Weights of a small encoder-decoder audio transcriber: encoder activation gelu, encoder widths [320].
Rows from block 3 of the text decoder, named by matrix and row number. Each number is 128 + 24 x the weight over its row's rms, rounded and kept within 0 to 255. All counts start at 0. Numbers have three digits each.
# q: cross-attention query (decoder.blocks.3.cross_attn.q.weight, 256x256), inputs 128-255
q.5:154116164139106131129152094115159117168119095151172167168110137153124150140132136117118084142092148126145148130119095168092154132111155150099134108163108128109135169120139132129133165129139142105112104134152138105082133123150108134142133117148084176105083128126121145124127172163159103108115181125108117164122134149128120161115151101118142118123114113134150130159128109125127143163152
q.6:129128129122130147112080105105106121182144160137119165128160100075146106102121121147107126108167166133076097157172105105153102101126132138131079122126163122134159146133094080135104153160168139109132106137115108110104143130164108121137140099106146104139142138106115102132106101117153137149142075106093146109109168147105086118147108111107140085107155136102109187126153118154122122138160
q.7:100105124121120148103106166137125081109139125126141125142137112099103135123127142111107172156146182144139146136089103125158135106143112134155139152139132089096102158121108105122086128112138128068146096165088151121118083148141133089136131108142150154098132156106104114115135109138133153157100115152165126114136097134156145129077105094171091177094136101098141141114129137079127127122151
q.8:154118141082135119138137153145126083173132102131124122073139070112130119134152128077140071121138175128172139122152112108109141135083151146141137168146146106131158127075108125140153129137102094090116139104120090165102124135117132117142119066093093122121111135168112102126089164171170128099121113146125164134161137124131119148117134131128180125127150158143114131163133142130077101079132
q.9:119131144112124112119093137145142124097165164099106138111110129159199144137117134135085160116134172150189117134123158124113087134118107129145115103172130125156110117130143120105114085122115091163137096132113125167146140132146140114118144117147112130115141097101139115130128120070124142166124126142107115122130132072150129141144149143138098110104116116110110112063113087184157163145157
q.10:127133115122131132103123103111158118110154102147139139088145128179145140144079153128109136118107114143101098091118114126085128124139156135114103112141109128159146111115127152113116094170157176115125074138154153096141110122119160133117130164151139121135158128133108116145126139083087168135141125114150102092140127110131117164119155112147096109139124095128112085139134080143125118108095
q.11:106121166151148146145109141125135146133138108149047108111168164194102107098108115109124159162163101125087149096105160085094101130124104108138162133122112122176136154150096142148084099119120120164175111129089124175177154133151141130128113115111160121162121121094100138128119113140063125138088119109114148153153138102131149097107154117096113114116112089126138128111145151142161142128102
q.12:124130186128119133093178101151149093076107117151149157146084126112163132152130123111121104108117129171119123117187126119120142104131149132121066133137136121128105092145113139104110109144132141129128133140131096106148141146154143131131144156118137125146136136130120146191203086183109159118128142109108090091094110139154111115153129072134160124164125106089110151160088076135137139113082
q.13:139132116140127126108165132124134114120108144099141135148086119108115149168136112110148123148106129126132115084154150149141191101116126116115134130164164136091137106092104094119156118109112123142118178142121136092098163152147092134140124105136125143149103144152119102164087156179145126089118083116104131170127109153143077137100135122149155107139154119111097155168134115113101089071150
q.14:125135111139165157086136120124111108141137131141169119136118106078157151137208076140152112097116125165121132146126121157133135131129118111109104120129096100099141117096167165118090131145095117120099125125108137114121140144118086140153133126123147150141141168112119113147136154125132106147092102139134135125119145125144084141133132147124143141139137162106146113140099099167144116104153
q.15:172115144144110153127147110150188128103130093127115134093110104174093108108122100128152133141149149150136121139112161092090127077089175135151140139123119120111127130161139152129139140143130156119089112159189140115158085119145136151135161162142098128105156074112102117155149127135154137112126128142148085138119108088084132137133145147103087134143098150160136095100138096159102151099134
q.16:170166148158114090186140122165144149148092159114144136106079140158137126176135114069114101126137126149096102141127155154127145150176153109100101083145147146131104120149137096107157107131137123120138142131109131110119136169159148146164164117151120125126102131150146120143130136144133131117119111111123142130122144163104105166185125155140119092126115109125150107105077123171140150123092
q.17:074081108106126168142073104151085155112134121096090032136147119148105125132114138145118146120107121143135106161124132118133092173127112129153163095123092119167160142132138131143100124157136113163125148110135097123128091131135168147113151139112124090126158137132107097118105122133104097198101114083101148129132137126152141108115154161106139143121117155135124098111148146120168109116148
q.18:127112127115103102121108109120124148076127116125103117127141120145123111114121133124151123137123100133153113122138154096088146129122105101139158101124110153136121116156101103163156111125118109149125147136125186066160116103139147120157154096157129096139151097128127172137119110045050110144130112126120165139123163086138112108118131130110108121123113126133154078102149126117138135089118
q.19:153130108148111151151127116137136121091142121109116112132131176146115146112111112122123158148126100138148136161108158071099118162107151119136176125131103154128090136149119178124121109145127121127112122159135107187098099107151139111104140148116108135133161119086128170058114150132074095153101101109110137113133170095098137104165105133121097146096124158148134107114160132163116175141083
q.20:126111085135094126148090109114162120094089120117165096132119151099180145103144129139172101164140102111154099132123188138141118137135128112154157081110134114132104145111138094116092149097114086175122128101130131163164130140097113135132128159107139143147133120140163124078129106121110099106101112100105140109103120123100170075147106147118075126117142110132115113145169097137153165146128
q.21:075153111111102138075133102119105117137130117135115122121084147151106144118132136103158159152101110105130105123138082111145142123150095138112135124107106133136146132072101150162138151153129160142142122115130136147145096183136139120156128169120111110108110150147157136126131126119101113105144131105148066106132141032120133142133161099076118150130130122095150110121128119160142138134126
q.22:142146146137132106131116114169120111106080126107165155095151082147091126087091161080147093092114108163143106105131145163151114140134136122121126147108116136112155107167136123148106107168126109107139147125102157136141176131159114139118105112099128115132076135165100154111170122081117169111125158142140102125161111108152120149121129102101156111110165083087088142096126120126161142122113
q.23:125143154158126131135114128095130087106118150137150117139189088094148116147149086112120117114112130151116123113143169149148138122109155146125150115107147119087126106107188132125123108138092119119130122116136103129094168183151127145121139131101102117114145161104106159122127139208125072113104108124117141173087139150127091122121178114149164125100106131152150177183125105102106134119106
q.24:130129106087116130123198120116118137117115126160182183124109085108113120139110138149122108158142157098174122133133116188098091142121137184117120137159115117110146129124120178147169137133141155121091152124155129113109122150084096180117131142099106109112085122137119110105097157106119105150101115162119124142145101154142149119112121142175114114135181156132119173146156112142147172131117
q.25:160151139130114096137117091125148095127098103149127114092078124126090140134124104104148092147108114096113114114138174132106160105135141115102083114153149092129117130077101079122167131141122098135156113159102145124075164112124103146102127070076094144166101124131140132160114162159166112129122082168141139142113125144146156134090111112131158089111122114118177148123146126167089140146154
q.26:145151161131107104124121133121163125080141099137133131099106090110164132159113111151120135156115087111168106134134152135104142178124060142118091125188129090138135106103137159103130089177144123152149127137134110097158147153138169140138135148116130156074182091142160132111170095134128116127111096160116120115125116131131129160133166127140123147097099193166134106127147133147110180114125
q.27:090133104104114134160122125117142114116156106136132120114127144141141101130108122140113137154127111083120133115105144087074134139165154134144150058091136136143120124152130122130154130121125180153149137159135122129172090110107179095088106127155166137166077144133162165101121117127101145134163095058132125137148150075120143086138126152151109111139100149138111142093140118138151140148140
q.28:149114116076102086128123146126144161111166179102122170105118114117120139098134115113100123115145138142135135102153199194136098133086163118161072120145139145105118137147107146093139129108115103136116132138115132147123116142135162130130142118151137121133118140131149126108142160179170169101149131157120120133199130136141106142107157125123127086124116134107117164116128115137139090109147
q.29:149117111123128132071140136144169131153148092134167119119128122154152155101166113161149118120111137155160114136172129086101100139099134131153157127102111128145126113097134163108129176170108090155133131132135149122123156107123149110160164154178119137106140074182167137134123128103129165159131155083146145126156143087097101146136141110096120157118100121151118131132115110117119136115103
q.30:139068109104130150113102136114113132150146107127124141128105113121157138147122107129146133103098170094130169143082150197095145195153149136083137143171110159099144081120117139176124133107093108139140124154142142097111120153139126151144155100113159134082161132108088095139120140163171101105114124142107098076139086158098143154107139116141159137093161134115110098160137114114107121125135
q.31:116110115131130105120132137099127180136100114128094091126131142077107164092126132095150094122172112124132096120128150156145136062115124117152143120097080143132129140132151099142154129080102111115061170114176147141085118076156143129140132133128131119113107135140133135112091150133116123165130114100169156163089122153105110107089106188153118113168117136117116141133151120116150119117120
q.32:091178096113144103136171140128093125134109152129156121129109077152113125098135131125181156133076114109144143139157136120144140107149130171133076134103150124098145159179150129171138153123109114153100186121119162118120134125097061139165088101146112077138075175162130107122104116146151141110159102115134132106144121116132148113153107112131100098115129113103129115130152167119151150122137
q.33:090103084116157188114175136134129116145129065108136101136090134120124157127131124156106169095132162087176140101116099166117160154159063131114128151110158133131146107128128132192146124133139164092124115101104204129124145148108082118144108105090135123097161137063137128114163125109152111165129108104103103106114147095152122091149117129110134173130164156142153115093133142151129107142135
q.34:094154142117093126133083131108146142097127152134103106160126136149099101124126177125115144169143069109132132136132069090131112144127106153161163121078147163123149139144082162121111140128160153148082107120132118171172106099125151107129131169120126140146165138092106179140140139077120119128163142097127101111119122107138190117163110147154137127118093145139132112089118156134143122071119
q.35:149139186131141173114163137100106099118141125129132104155149145143104104136095130105155130105119118104098130126092176130146108123125103127130168154101073171140118173153126105110130128102138106118142104140154158148137111141132136128127101142149149148140091139120126151098129136112119191167111129110139132109145122086133129113128131139114100167117110141093166056103127160112136090191161
q.36:166199133165177100158152138098140123111100176107159156091118165150104119129132135131114143141145118143151126125108121127133126082155155116148123113123150141153101121097101124160128135139090158074117105116119141136112075180105112142122167102136114134141124142131150131121127117137120149120098170091126147102090127148146128094075163135150117114142153058108128123182152126167128117180104
q.37:098167113121121120144145139132106138138086047123108143095107147160111152112124155102164123123126131116111145094167107086125123107110125127128144161078146131121162108109151167106145187152146146068127142137108138130080146140111103153117104127144122092118143142142133150146144106133161146110115114148142131170130110163114068099100146117123156155117142139139107130180155162158142105107105
q.38:110133102099112143129131114119134131111111083116118086150136109082138126146130113123137158155117125129096114127105112137095127162130090159128161157163112152141104124122143133146128095167119134177153071166106116150148154163116131130156103143174114166131153086114139176113153116106096152114110128142121161144090162115159134132162130131130091140147121142158124061128143143128169149123130
q.39:127165151132139064141141109128129137110117118113097157126137124140087086125133127100118146137112142114137119161113135123141131155119140113135124150086101124147140140152165146096115144118162099086121143105138143206072122123128137169157117137129092079139114110158168124110121113144121126112124152125091128118130116124103137152177111083165140115151131127120176128105132111133165177165133
q.40:060130116139108100126124110130095151095117131121157084145137144156131176056123147129129139109147094138159151112127132114113124135160130136115153098119135182121143165136125168121180100077120090124126143097137122112104102097102118106106087123131112170143129129084116170093165156124111146122115143124137109104130154102131154112104138141155107129089114131117148148133116096136152150153129
q.41:102176127126109132108120132176160089132167156111096121114130160176123138114120158103096115165128114127117119135102129139152127103122116123159076081158132127175141146134106111143130109108114149141163131123151094140126153138109120117131087094130159107170084105120130134166121127133165186132130145119149128150130116130115183110127208103091134133105098104126126122127114143136143114111172
q.42:125190103124141121116124137121140158085122109136120136105141157166098126175115106144175141124127086129107110113146113121081111166165133140130155144107088141148122114158131128167114156177149120138105163128151109153141147137121121156133111169119110098146141105067153176136106111118136143121132127131121089144132135102076119094129104095139152116109172140123143081071135132147174139155152
q.43:119112090123137120154146072132125133120141135120148092137146121138107125118102133115105142106126175163112107161143121146126084150084112175076135137155129080123121152094112182148142133102146148113136107114124164108128120171112140112121090127135094099096141155148089123106151139125113095130117133108119110120135119112160113120069138119143098181113123148155124098102105133123149148077158
q.44:117116162154109126132114129160125147140170096121086141145111154130110073122108170129066113149181111120140160123133134092122104106113134108186163112112146139099107177152121117097099127117165153139149110152139125168128110111143143106132118163124116115139086148133157144165109124118056132148125125114121143132135157141141129105122105120139114090113065121171132090117132163101120123110137
q.45:143175118152098152143100149158131158135159084174144109151119115089137164125147123142134137136161051143121078125136128132075120138149152141161133141134118135085153086120122138157143129144109159150101134131119093116136144139139125109109124124122148090083155160117161155130137142116160113129150119135140116163134095113130136169170137074143159128093131135178150118171112126145121106111093
q.46:145104119133149125115144128135116104135111149092131136139134152144101102158135110125122138137144162104132098090125095140136120092141132100138157196148167174117121127123090128113099108090120133112181160126176138135139101113111097115092142182115159127133091109094117137142114120106073098137119109126123130134140119116127161120139086143150124136133112111164144146127141143056097117115137
q.47:143107112124138128144149110119135131099122113170189137115103093125110143138154131102132128116129105122115138139122083134133106143132114123121089130111142133087137137070166137105204142144138117127131130126106144128114170119152114167133088117054129080111122078132142155149146138157143126087138153132100099129067100119120159111126131128130141150135178134093172192141103137158107132150103
q.48:163092128146136150099113159121133147098134061151078096111106113157109119180103141138142085103101115098135169151108135124150143139135125104111181173142134120164109149141156087140139123124167086178115092077102127110126136129077094177112111152141131130172142117130121122147114141125080090140119179110129166159127132136104147092116097117116139112164157118098108094139147118111122134137143
q.49:134116086120122158108148113100084160131131151124162116136135137183135126107154134127126132088142156125133128079119125129142182147110130140075095172149148146144068119161127126170147094091140117084149153149133120121122093127115136114114120099111141079123129137140123127108122150129140094128114098131097152157101134102156141103178082142140160106099191111106116135139155126121129104155139
q.50:100102088183176152123094107112168103112152133130091086106125121075183096138125116114136161123103095133138110119129122109154094127135147078169138133136127156114152161140141184125117145139101119107085095124132102153100154086126071137099156189161133153153136145129126131142131096134163144153139180122138155119121110090156095132120117111165109118121114123126134115128139125084173159131080
q.51:155106145079109142153130154127110109166113138157127140106112178152162146181111130154115146135114138106105129105139121157131139125136123145119134151103156155170141109128093104174094110170140168123137098115102110125114123128107120105093168141153111121098145119141125151101126122116089149138184125110059133132176096103164122104110122084117151143114122156108131138130151128152103127147147
q.52:109154138129171087153101107088119121123113121116168171150114104165139151111140129125147113138134151133129146149131128171114158146119138141095121168134142097113148129084177141155194147115117137153172120100162152090144203120130110138088081129119085158155077077153101141126135140121176098124136129153150135111143123118110080122119129107142142145120140162127137153110149140171097131141172
q.53:116157160140140115114119120125094132121094127115123099141135146171102110092140130085148125136131093101105178176145130100100143136165139082114164112139114136100101143152104148130143105092116109141157112130163105176122138086196138100144137155176092163147084089176153144162124131088098142103143107120104136135128138150116144109135128128117092103092132103124150108109126128119113161193171
q.54:116132142126119155116144140109124090151125167135104129128146095110139181134094101078121129104137125137120121127162110150128132092116137133144031092138111096162104135118092139118137113137141143104128180110089119114139177108128103153146140099168101102138149152145165106168097150162174127144112114135144119169146105155132113111142113114111126129190147095071104183161135128160142106127153