config.toml
encoder_arch = "ecapa_tdnn"
model = "encoder-decoder audio transcriber"
dataset = "read English sentences (LibriTTS-R)"
train_examples = 15625
noise_aug = 0.01
time_shift_ms = 50
n_mels = 64
hop_length = 160
input = "log_mel"
spec_augment = true
win_length = 400
tokenizer = "char"
vocab_size = 32
encoder_norm = "groupnorm"
encoder_activation = "gelu"
encoder_weight_standardization = false
encoder_depths = [12]
encoder_kernel_size = 5
encoder_stem = "single"
encoder_widths = [320]
fusion = "cross_attention"
decoder_width = 256
decoder_layers = 6
decoder_norm = "layernorm"
decoder_norm_position = "pre"
decoder_activation = "gelu"
decoder_mlp_ratio = 2
decoder_head_dim = 64
decoder_fused_qkv = true
decoder_bias = "all"
decoder_qk_norm = false
decoder_layer_scale_init = 0.1
decoder_parallel_block = false
decoder_inner_norm = false
decoder_positions = "learned"
decoder_cross_attention_every = 1
decoder_tie_embeddings = true
init = "kaiming_normal"
residual_init = "scaled_by_depth"
optimizer = "adamw"
learning_rate = 0.00073
beta1 = 0.85
beta2 = 0.95
eps = 1e-10
max_steps = 5100
batch_size = 192
epochs = 62.7
lr_schedule = "step"
warmup_steps = 510
weight_decay = 0.4
Rows from block 3 of the audio encoder, named by matrix and row number. Each number is 128 + 24 x the weight over its row's rms, rounded and kept within 0 to 255. All counts start at 0. After the name is the row's rms in percent of the matrix's.
# mid00: scale 1 width-5 conv, dilation 2 (encoder.blocks.3.mid.0.0.weight, 80x80x5), inputs 0-39, a 5 kernel for each
mid00.17 105 [132 152 154 140 143 146 126  52 151  86  99  87  75 127 131 151 142 123 123 144 112 122 129 131 136 157 191 134 122 133 134  61 125 102 153 113 109 118 143 132 129 141  79 160 142 151 133 157 171 137  89 119 114 109 156 138 106 148 126 119 117 141 102 136 115 147  93  92  84 120 160 101  78 127 136 140 137 104 157 140 100 109 112 128 108 144 148 147 140  90 127  91 102 108 114 128  87 120 125 132 103 157 103 127 156 123 121 126 131 102 128 131  86  88 106 111 125 157 162 140 123 122  80  97 135  90 113  87 116 135 110 115  55 139 134 149 127 107 105 139 150 142 163 148 128  98 109 145 179 144 144 100 137 136 101 137  97 137 146 114 124 124  92 137 168  98 140 144 116 132 144 115 142  96 110 131 143  88 141 127 148  73 159 126 129 157 157 152 154 127  76  82 111  55 111 167  86  75 103  82]
mid00.18 099 [128 106 136  80 112 151 142 106 130 111 119 124 102 134 122 103  98  94 139  78 121 138 151 114 146 105 136 144 108  69 117  94  70  79 129  79 143 147 146 117 123 114 101 135 144 141 135 120 182 134 129 129 138  88 133 120 128 114 134 123 116 126 126 112  83 114 106 177  95 158 137 142  90  97 150 132 111 155 125 137  86 105 116 132 119 145 162 126 133  70 135 154  98  88 135 157 127 109 132 147 161 141 150 124 110 161 120 113 172 132 116 160 130 138  96  72 123  66 134 154 141 116 114 103 126 136  56 100 118  97 130 134 108 102  85 130  97  66 131 158 127  90 116 116 134 159 143 117 124 102 128 153 121 145 135 141 143 125 119 120 107 104 107  99 139 105 108 146  91 155 133 180 112  93 117 112  87 120 151 167  90 129 168 118  92 141 138 130 146 126 149 109 104  60 134 201 146  87 105  88]
mid00.19 095 [115 141 127 113 120 149 131 155 146 158 129 139 112 133 151 123 110 113 143 109 150 135 156  95 110 130 137 115 144 147 115 164 129 115 134 110 155 119 133 134 142  95 112 120 136 160 119 106 157  70 119 118 148 115 112 113 167  97 111 128 147 151  86 123 153 146 102 160 124 163  90 114 153 130 120 103 123 129  98 145 118 147 144 165 138 119 111 129 156  62 163 128 119 138 115 132 112 110 156 120 158 157 146 152  78 124 118 134 113 120 111 145 119 119 120 143 106 143 129 119 133 160 110 146 110 129 141  87 134  93 129 145 142 118 125 138 120 129 121 111 113 122  80 167 126 114 127 148  54 146 135 153 122  93  96 117 146 118 152 128 114 107 114 150 158 109 145 152  97 164 109 151  56 137 166 113 100 105  96 123 133  54 154 162 102 142 117 119 169 114 118 109 144 102 117 122 114  82 119 126]
mid00.20 098 [175  87 129 112 111 155  95 192  44 151 121 155 120 143 122 114 151 104 146 138 143 142 149  89 142 147  97 103 135 114  94 120 166  90 121 133 107 109 137 131 138 118 156 125 124 123 118 180 152 117 132 142 137 153 157 107 132 110 120 133  98 100 110 153 164 125 175 119 102 149 130 182 145 166 127 134 132  79 150 155 131 131 150 124 121 124 128  88 140 162 120  98 131 142 130 115 105 146 126 166 145 106  98 129 116 118  98 137 106 138 127 137 146 135 146 137 141 117 157 142 145 152 106 109 102 112 123 117  91 142 146 151 155 154 147 158 167 123 165 148 125 170 129 130 161 121 163 114 143 135 130 169 159 140 123 102 134 183 125 147 120 141 138 122 114 114 135 111 113 167 123 114 171  75 153 167 149 161 148 121 139 138  74 160 135 134 124  82 155 127 127 144 143  95 150 139 125 135  98  85]
mid00.21 102 [125 113 104 123  79 143 116 134 110 108 109 170 124 168 149 107  91 117 187 150 125 109 164 125 108 123 112 146  83 174 119 132 119 156  94  84 110 112 142 152 124 119 144 147 140 123 139 130 144 127 108 131 148  87 141 145 134 130 111 125  94 102 126 129 142 100 109 134 133 114 103 105 128 127 116 101 161 168 150  95 155 130 155 189  97 120 143 132 134 148 126 141 136 109 160 126 138 148 120 113 130 198 143 148 173 148 105 136 137 138 110 147  93 119 120 163 133 120  94 150 123 140 126 126 157 166 118 126 161 108 121 110 144 113 138 124 128 104 118 137 123 175 122  96 148 131 123 173 107 123 109 112 110 175  63 147 123 135 103 130 133 138 123 117 154 109 144 112 147 144 121 149 137 141  99 123 142 132 147 151 126  71 132 132 148  84 140 135 168 121 116 115 181 106 137 132 134 102  77 131]
mid00.22 100 [126 134 116 131  76 172 152  85  88  98 143 117 119  94 135 101 156 119 137 130 140 158 112 120 141  83 127 157 137 130  92 108 117 112 135 100 127 117 116 116 141 162 127 124 108 124 122 163  99 136 147 129 120 106 167 101 128 118 102 134 117  98 112 133 129 134 167 156 109 107 130 113 121 104 157 134  70 102 101 161 141 133 117 167 123 108 115 151 161 119 157  86 135  87 157 124 110 141 141 128 116  94 120 139 119 111 116 134 117 160 163 132 198 174 106  87 115  94 105 144 122 108  99  54 123 132 112  87 103 143 109 156  95 115 121 144 122 158  91 111 126 155 100  73  97 132 147 123 113 129 125 163 128 130 100 128 131 122 133 107 131  92  70 100 123 113 119 128  98 110 126 146 160  94 120 146 101  69 107 106 139 122 154 127 108 106 104 118 134 109 133 148 155 117 134 127 146  89 120  93]
mid00.23 096 [155 101 125 120 113 148 144 117 154 104 123 133 156 151 163 118 128 126 148 166 135 139 103 137  99 120 127 157 152 156 109 133 110 119 100 140 125 143 151 151 109  76  75 121 147 143 156 110 140 137 120  84 149 154 162 150 158 134 109 108 133 138 122 130 117  97  96  96 165 144 123 141 159 144 163 121 123 159  91 127 131 162 153 144 112 127 116 102 122 175 140 121 153 139 135 159 135  74 128 123 154 122 127 148 104 179  99 105 149 163 112 177 165 207 117 148  95 109 107 152 194 127 144 125 150  93 101 112 140 127 109  89 151 133 122 106  74 153 149 134 126 138 130 103 125 116  94  95 122 129 117 138 103 136 115 158 123 122 132 107 133 156 178 111 105 140 119 135 103 134 116 160 107 113 143 146 110 148 119 179 112 167 110 106 126 120 113 131 136 101 125 114 140 119 128 146 195 166 128 114]
mid00.24 096 [105  91 134 124 136 116 173 141 114 121  93 116 122 154 141 141 108 119 137 139 127 181 151 169 132 157 116 146 160 118 154 157 128 140 121 139 136 124 120 157 155 133 127 104 123 136 182 112 158 136  97  98 176 130 108  98 120  37 152 147 149 110 154 145 126 119 151 134 139 126 182 138 181 112 125  98 114 126 108 134  98 157 139 106 130 153 120 121 116 136 147 130 123 142 161 119  97  74 121 174 105 130 138 157 135 140 172 142 138 136 126 118 109 125 147 157  65 132 104 149 138  80 135 134 124 106 106 126 136  93 131 120 114 133 127  97 153 122 145 107 124  78 101 131 140 140  95 155 111  89 125  96 137  93 127 140 199 130 136 151  96 112 103 136  62 129  84 124 128 143 113 126 146 121 128 154 123 183  99  99 116 102  88 101 114 132  79 103 141 151 150 131 130 157 170 137 142  54 101 123]
mid00.25 106 [103 146 134  98 182 127 177 149 104 103 138 121 109 152 106 116  94 120 168 120 139 201 140 144 137  90 163 134 128 108 124  95 127  72 140 166  86 116 100 134 101 217 174  99 126 127 132 107 161 116 124 172 146 106 156 134  79 153 131 159 154  86 139 152  97 124 129 152 113 126 117 196 154 150 115 133 160  84 132 121 127 124 138 101 127 127 115 151  79 121 131 143 132 140 137  93 130 144 120 145 169 124  91 115 127 124  99  91 107 136 153  68 152 135 122 124 151 171  99 155 140 150 124  77 148 146 135 124  94 140 160 183 108 144 132 125 103 142 125 149 110 146 129  89 116 145 125 168 120 152 132 133 112  80 107 143  98 132 132 121 110 119 129 133 135 130 124 129 149 144 159 126  97 156 118 159 134 151 121 132 106 105 172 128 152  77 128 170 129 110 138 156  63  85 143 138  64 111 113 143]
mid00.26 096 [121  50 106 155 131 116 131 131 177 122 116 125 118 129 103 138 128 117 102 139 145 110 140 144 144 129 141 111 121 123 127 128 162 138 134 148 157  85  94 170 106 133 148  98 191 113 105  86 150 131 120 142 143 108 144  92  94 141 107 118 132 133 128 115 126 139 118 101  75  78 137  61 130  67  81 141 119 174 143 112 133 124 121 104 104 122 144 115 116 103 129 118 171  94 115 114 150 133 139 101 103 113  90  94 107 170  87  88 137 169 124 129 115 160 127 139 112 129 108 106 135 100 164  84 135 151 149 157  65 134  99 100 160  89 146 112  99 115 145 148 143 124 133  44 129 108 100 113 125 135 133 116 103  80 130 139 108 123 132 120 137 135 130  99 126 111 126 119 104 154 155 142 135 133 134 117 100  97 144 142 124 121 121  82 139 110 167 103 137 121 111 124 134 101 106 138 101 176  87 159]
mid00.27 098 [117 134 105 138 136 165 128 147 138 140 173 121 103 137 160 129 120 124 123 175  87 153 121 114 134 111 141  92 108 160 105 108 129 111 119  92 153 108 115 126 113 141 121 150 120 116 144 116 148 130 103 129 116 152  88 143 128 105 112 115 127 127 173 105 117 128 113 126 124 134  90  81 144 114 114 128  88 114 117 140 112 116 115 124  95  98 141 149  97 145 101 107 110 159 107 136 155 120 173 114  83 125  58  83  71 107 134 121 119 129 134  74 152 143 137  92 114 148 156 120 105  82 109 141 120 156 116 162 112 117 147  62 141 159 142  84  94 102  92 127 118 137  89 162 159 143 118 149 112 144 107 120 140 112 131 139 175 106 155 101 110  77 113 123  93 113 117 130 142 118 155 152 150 127 147 108  76 155 124 144  96 134 134 126 118 146 118 153 155 106 115 109  76 125 108 133  98 128 125 150]
mid00.28 101 [125 145 150  99 122 112 161 118 100 153 139 169 117 133 101 158 105 117 186 125 161 129 128 104 139 117 114 107 156 149 162 118  80  92 151 161 112 130 113 136 119 126 136 118 170 133 142 150 170 122 149 109 165  95 130 138 118 115 151 124 171 108 126 166 135 151 111 118 135 138 139 133 128 137 132 129 109 102 118 136 157 116 135 134 164 114  82 143 114 169 104 136 129 129 119 155 137 145 119 118  65 126 111 128 116 139  91 112 145 121 103 141  98 159 133 119 114  87 136 133 105 153 114 159 148 138 153 101  83 121 109 114 116 146 106 133 126 143 166 122 136 131 129 163 115 114 128 117 157 133 138 101 144 100 142 130 164 150 111 127 163 156 109  65 106 103 147 123 135 116 125 172 168 164 141 111 137 150 140 138 148 101 108  72 124 175 101 182 154 160 120 133 126 115 143 127 100  97 126 132]
mid00.29 095 [106 143 135 123 114 102 115 123 102 146 160 134  91 141 126 154  98 108 134 203 146 146 135 204 102 150 158 156 155 168 116  93 158 123 157 140 145 129 125 136 146 177 160 195 132 157 156 145 131 132 144 152 156 149 115 159 120 163  82 131 109 108 173 125 129 157 153 149 130 105 119 115 118 156 151 166 141 144 170 171 122  85 180  78 123 128 137 156 160 124 178 158 129 130 124 151 146 155 103 177 140 153  75 115 112 120 143 183 147 109 171 139 153 167 149 153 107 110 170 147 109 133 104 136 124 115 131 121 117 123 174 148 130 143 112 106 127 114 149 124 156 160 206 115 115 155 121 141 122 104 110 124 177 119 130 158 128 125 151 137 105 130 142 116 140 129 132 127 138 122 175 154 148 147 117 154 142  97 106  69 103 152 103 108 117 101 144 140 163 134 115 127  87 169 141 127  82 126  63  82]
mid00.30 099 [142 139 127 117 104 127 101 188 118 137 158 117 146 136 112  94 132 145 116 112 117 151 124 166 126 161 108 125  91 107  76  93 119 108 117 134 174 137 123 121 132 134 147 131 144 133 148 138 117 150 151  95 118 134 154  90 149 107  66 126 132 137 136 100 145 145 142 136 124 112 122  91  93 104 123 114 121 127 148 151 142 114  88 117 170 139 163 131 112 143 176 125 109  85 101 111 129 131  88 165 123 138 139 152 132 123  74  89 145  90 151 100 143 118 138 146 116 119 134  73 142 114 125 172 149 164  75 120 123 158 134 123  82 140 148 152 120 129 128 143  75 201 158 137 129 149 147 142 106 130 148 152 143 126 159 128 154 111 118  99 107 129  91 125 139 119 137 138 145 127  84 151  81 123 140 127 134 101 138 117 141 114 138 109 134  97 150 161 137 142 169 102 142 129 148  89 147 113 126 140]
mid00.31 093 [107 119 171  97 139 145  56 179 117 128 156 104  83 152 106  86 149 109 181  99 135 100 149 112 117  97 109 121 135  98 120 164  79 107  86  96 148 141 170 129 152  84 136 145 114 117 175 129 102 154 147 120 138 121 143 101 161 100 116 140 159 167 113 131 142 114 131 112 152 152 109 139 128 116 121 133 134 111 138 143 143 145 138 142 137 135 100 112 161 105 107  77 150 133 149 135 108 142 124 121 141 116 157 123 150 139 117 108 119 146 154 124 110 134 147  97 137 156 146 119 160 131 134 176  75 161 128 105 112 110 116 100 163 123 125 134 124  78 163 118 131 125 127 172 116  90 195 104 183 174  99 164 120 117 133 134 138 155 109 127 148 125 172 132  91 133 140  98 140 142 157 154 139  95 115 128 154  76 150 104 127  77 101 115 139 122 153 171 123 102 154  93 129 128 120 147 127 107 124 136]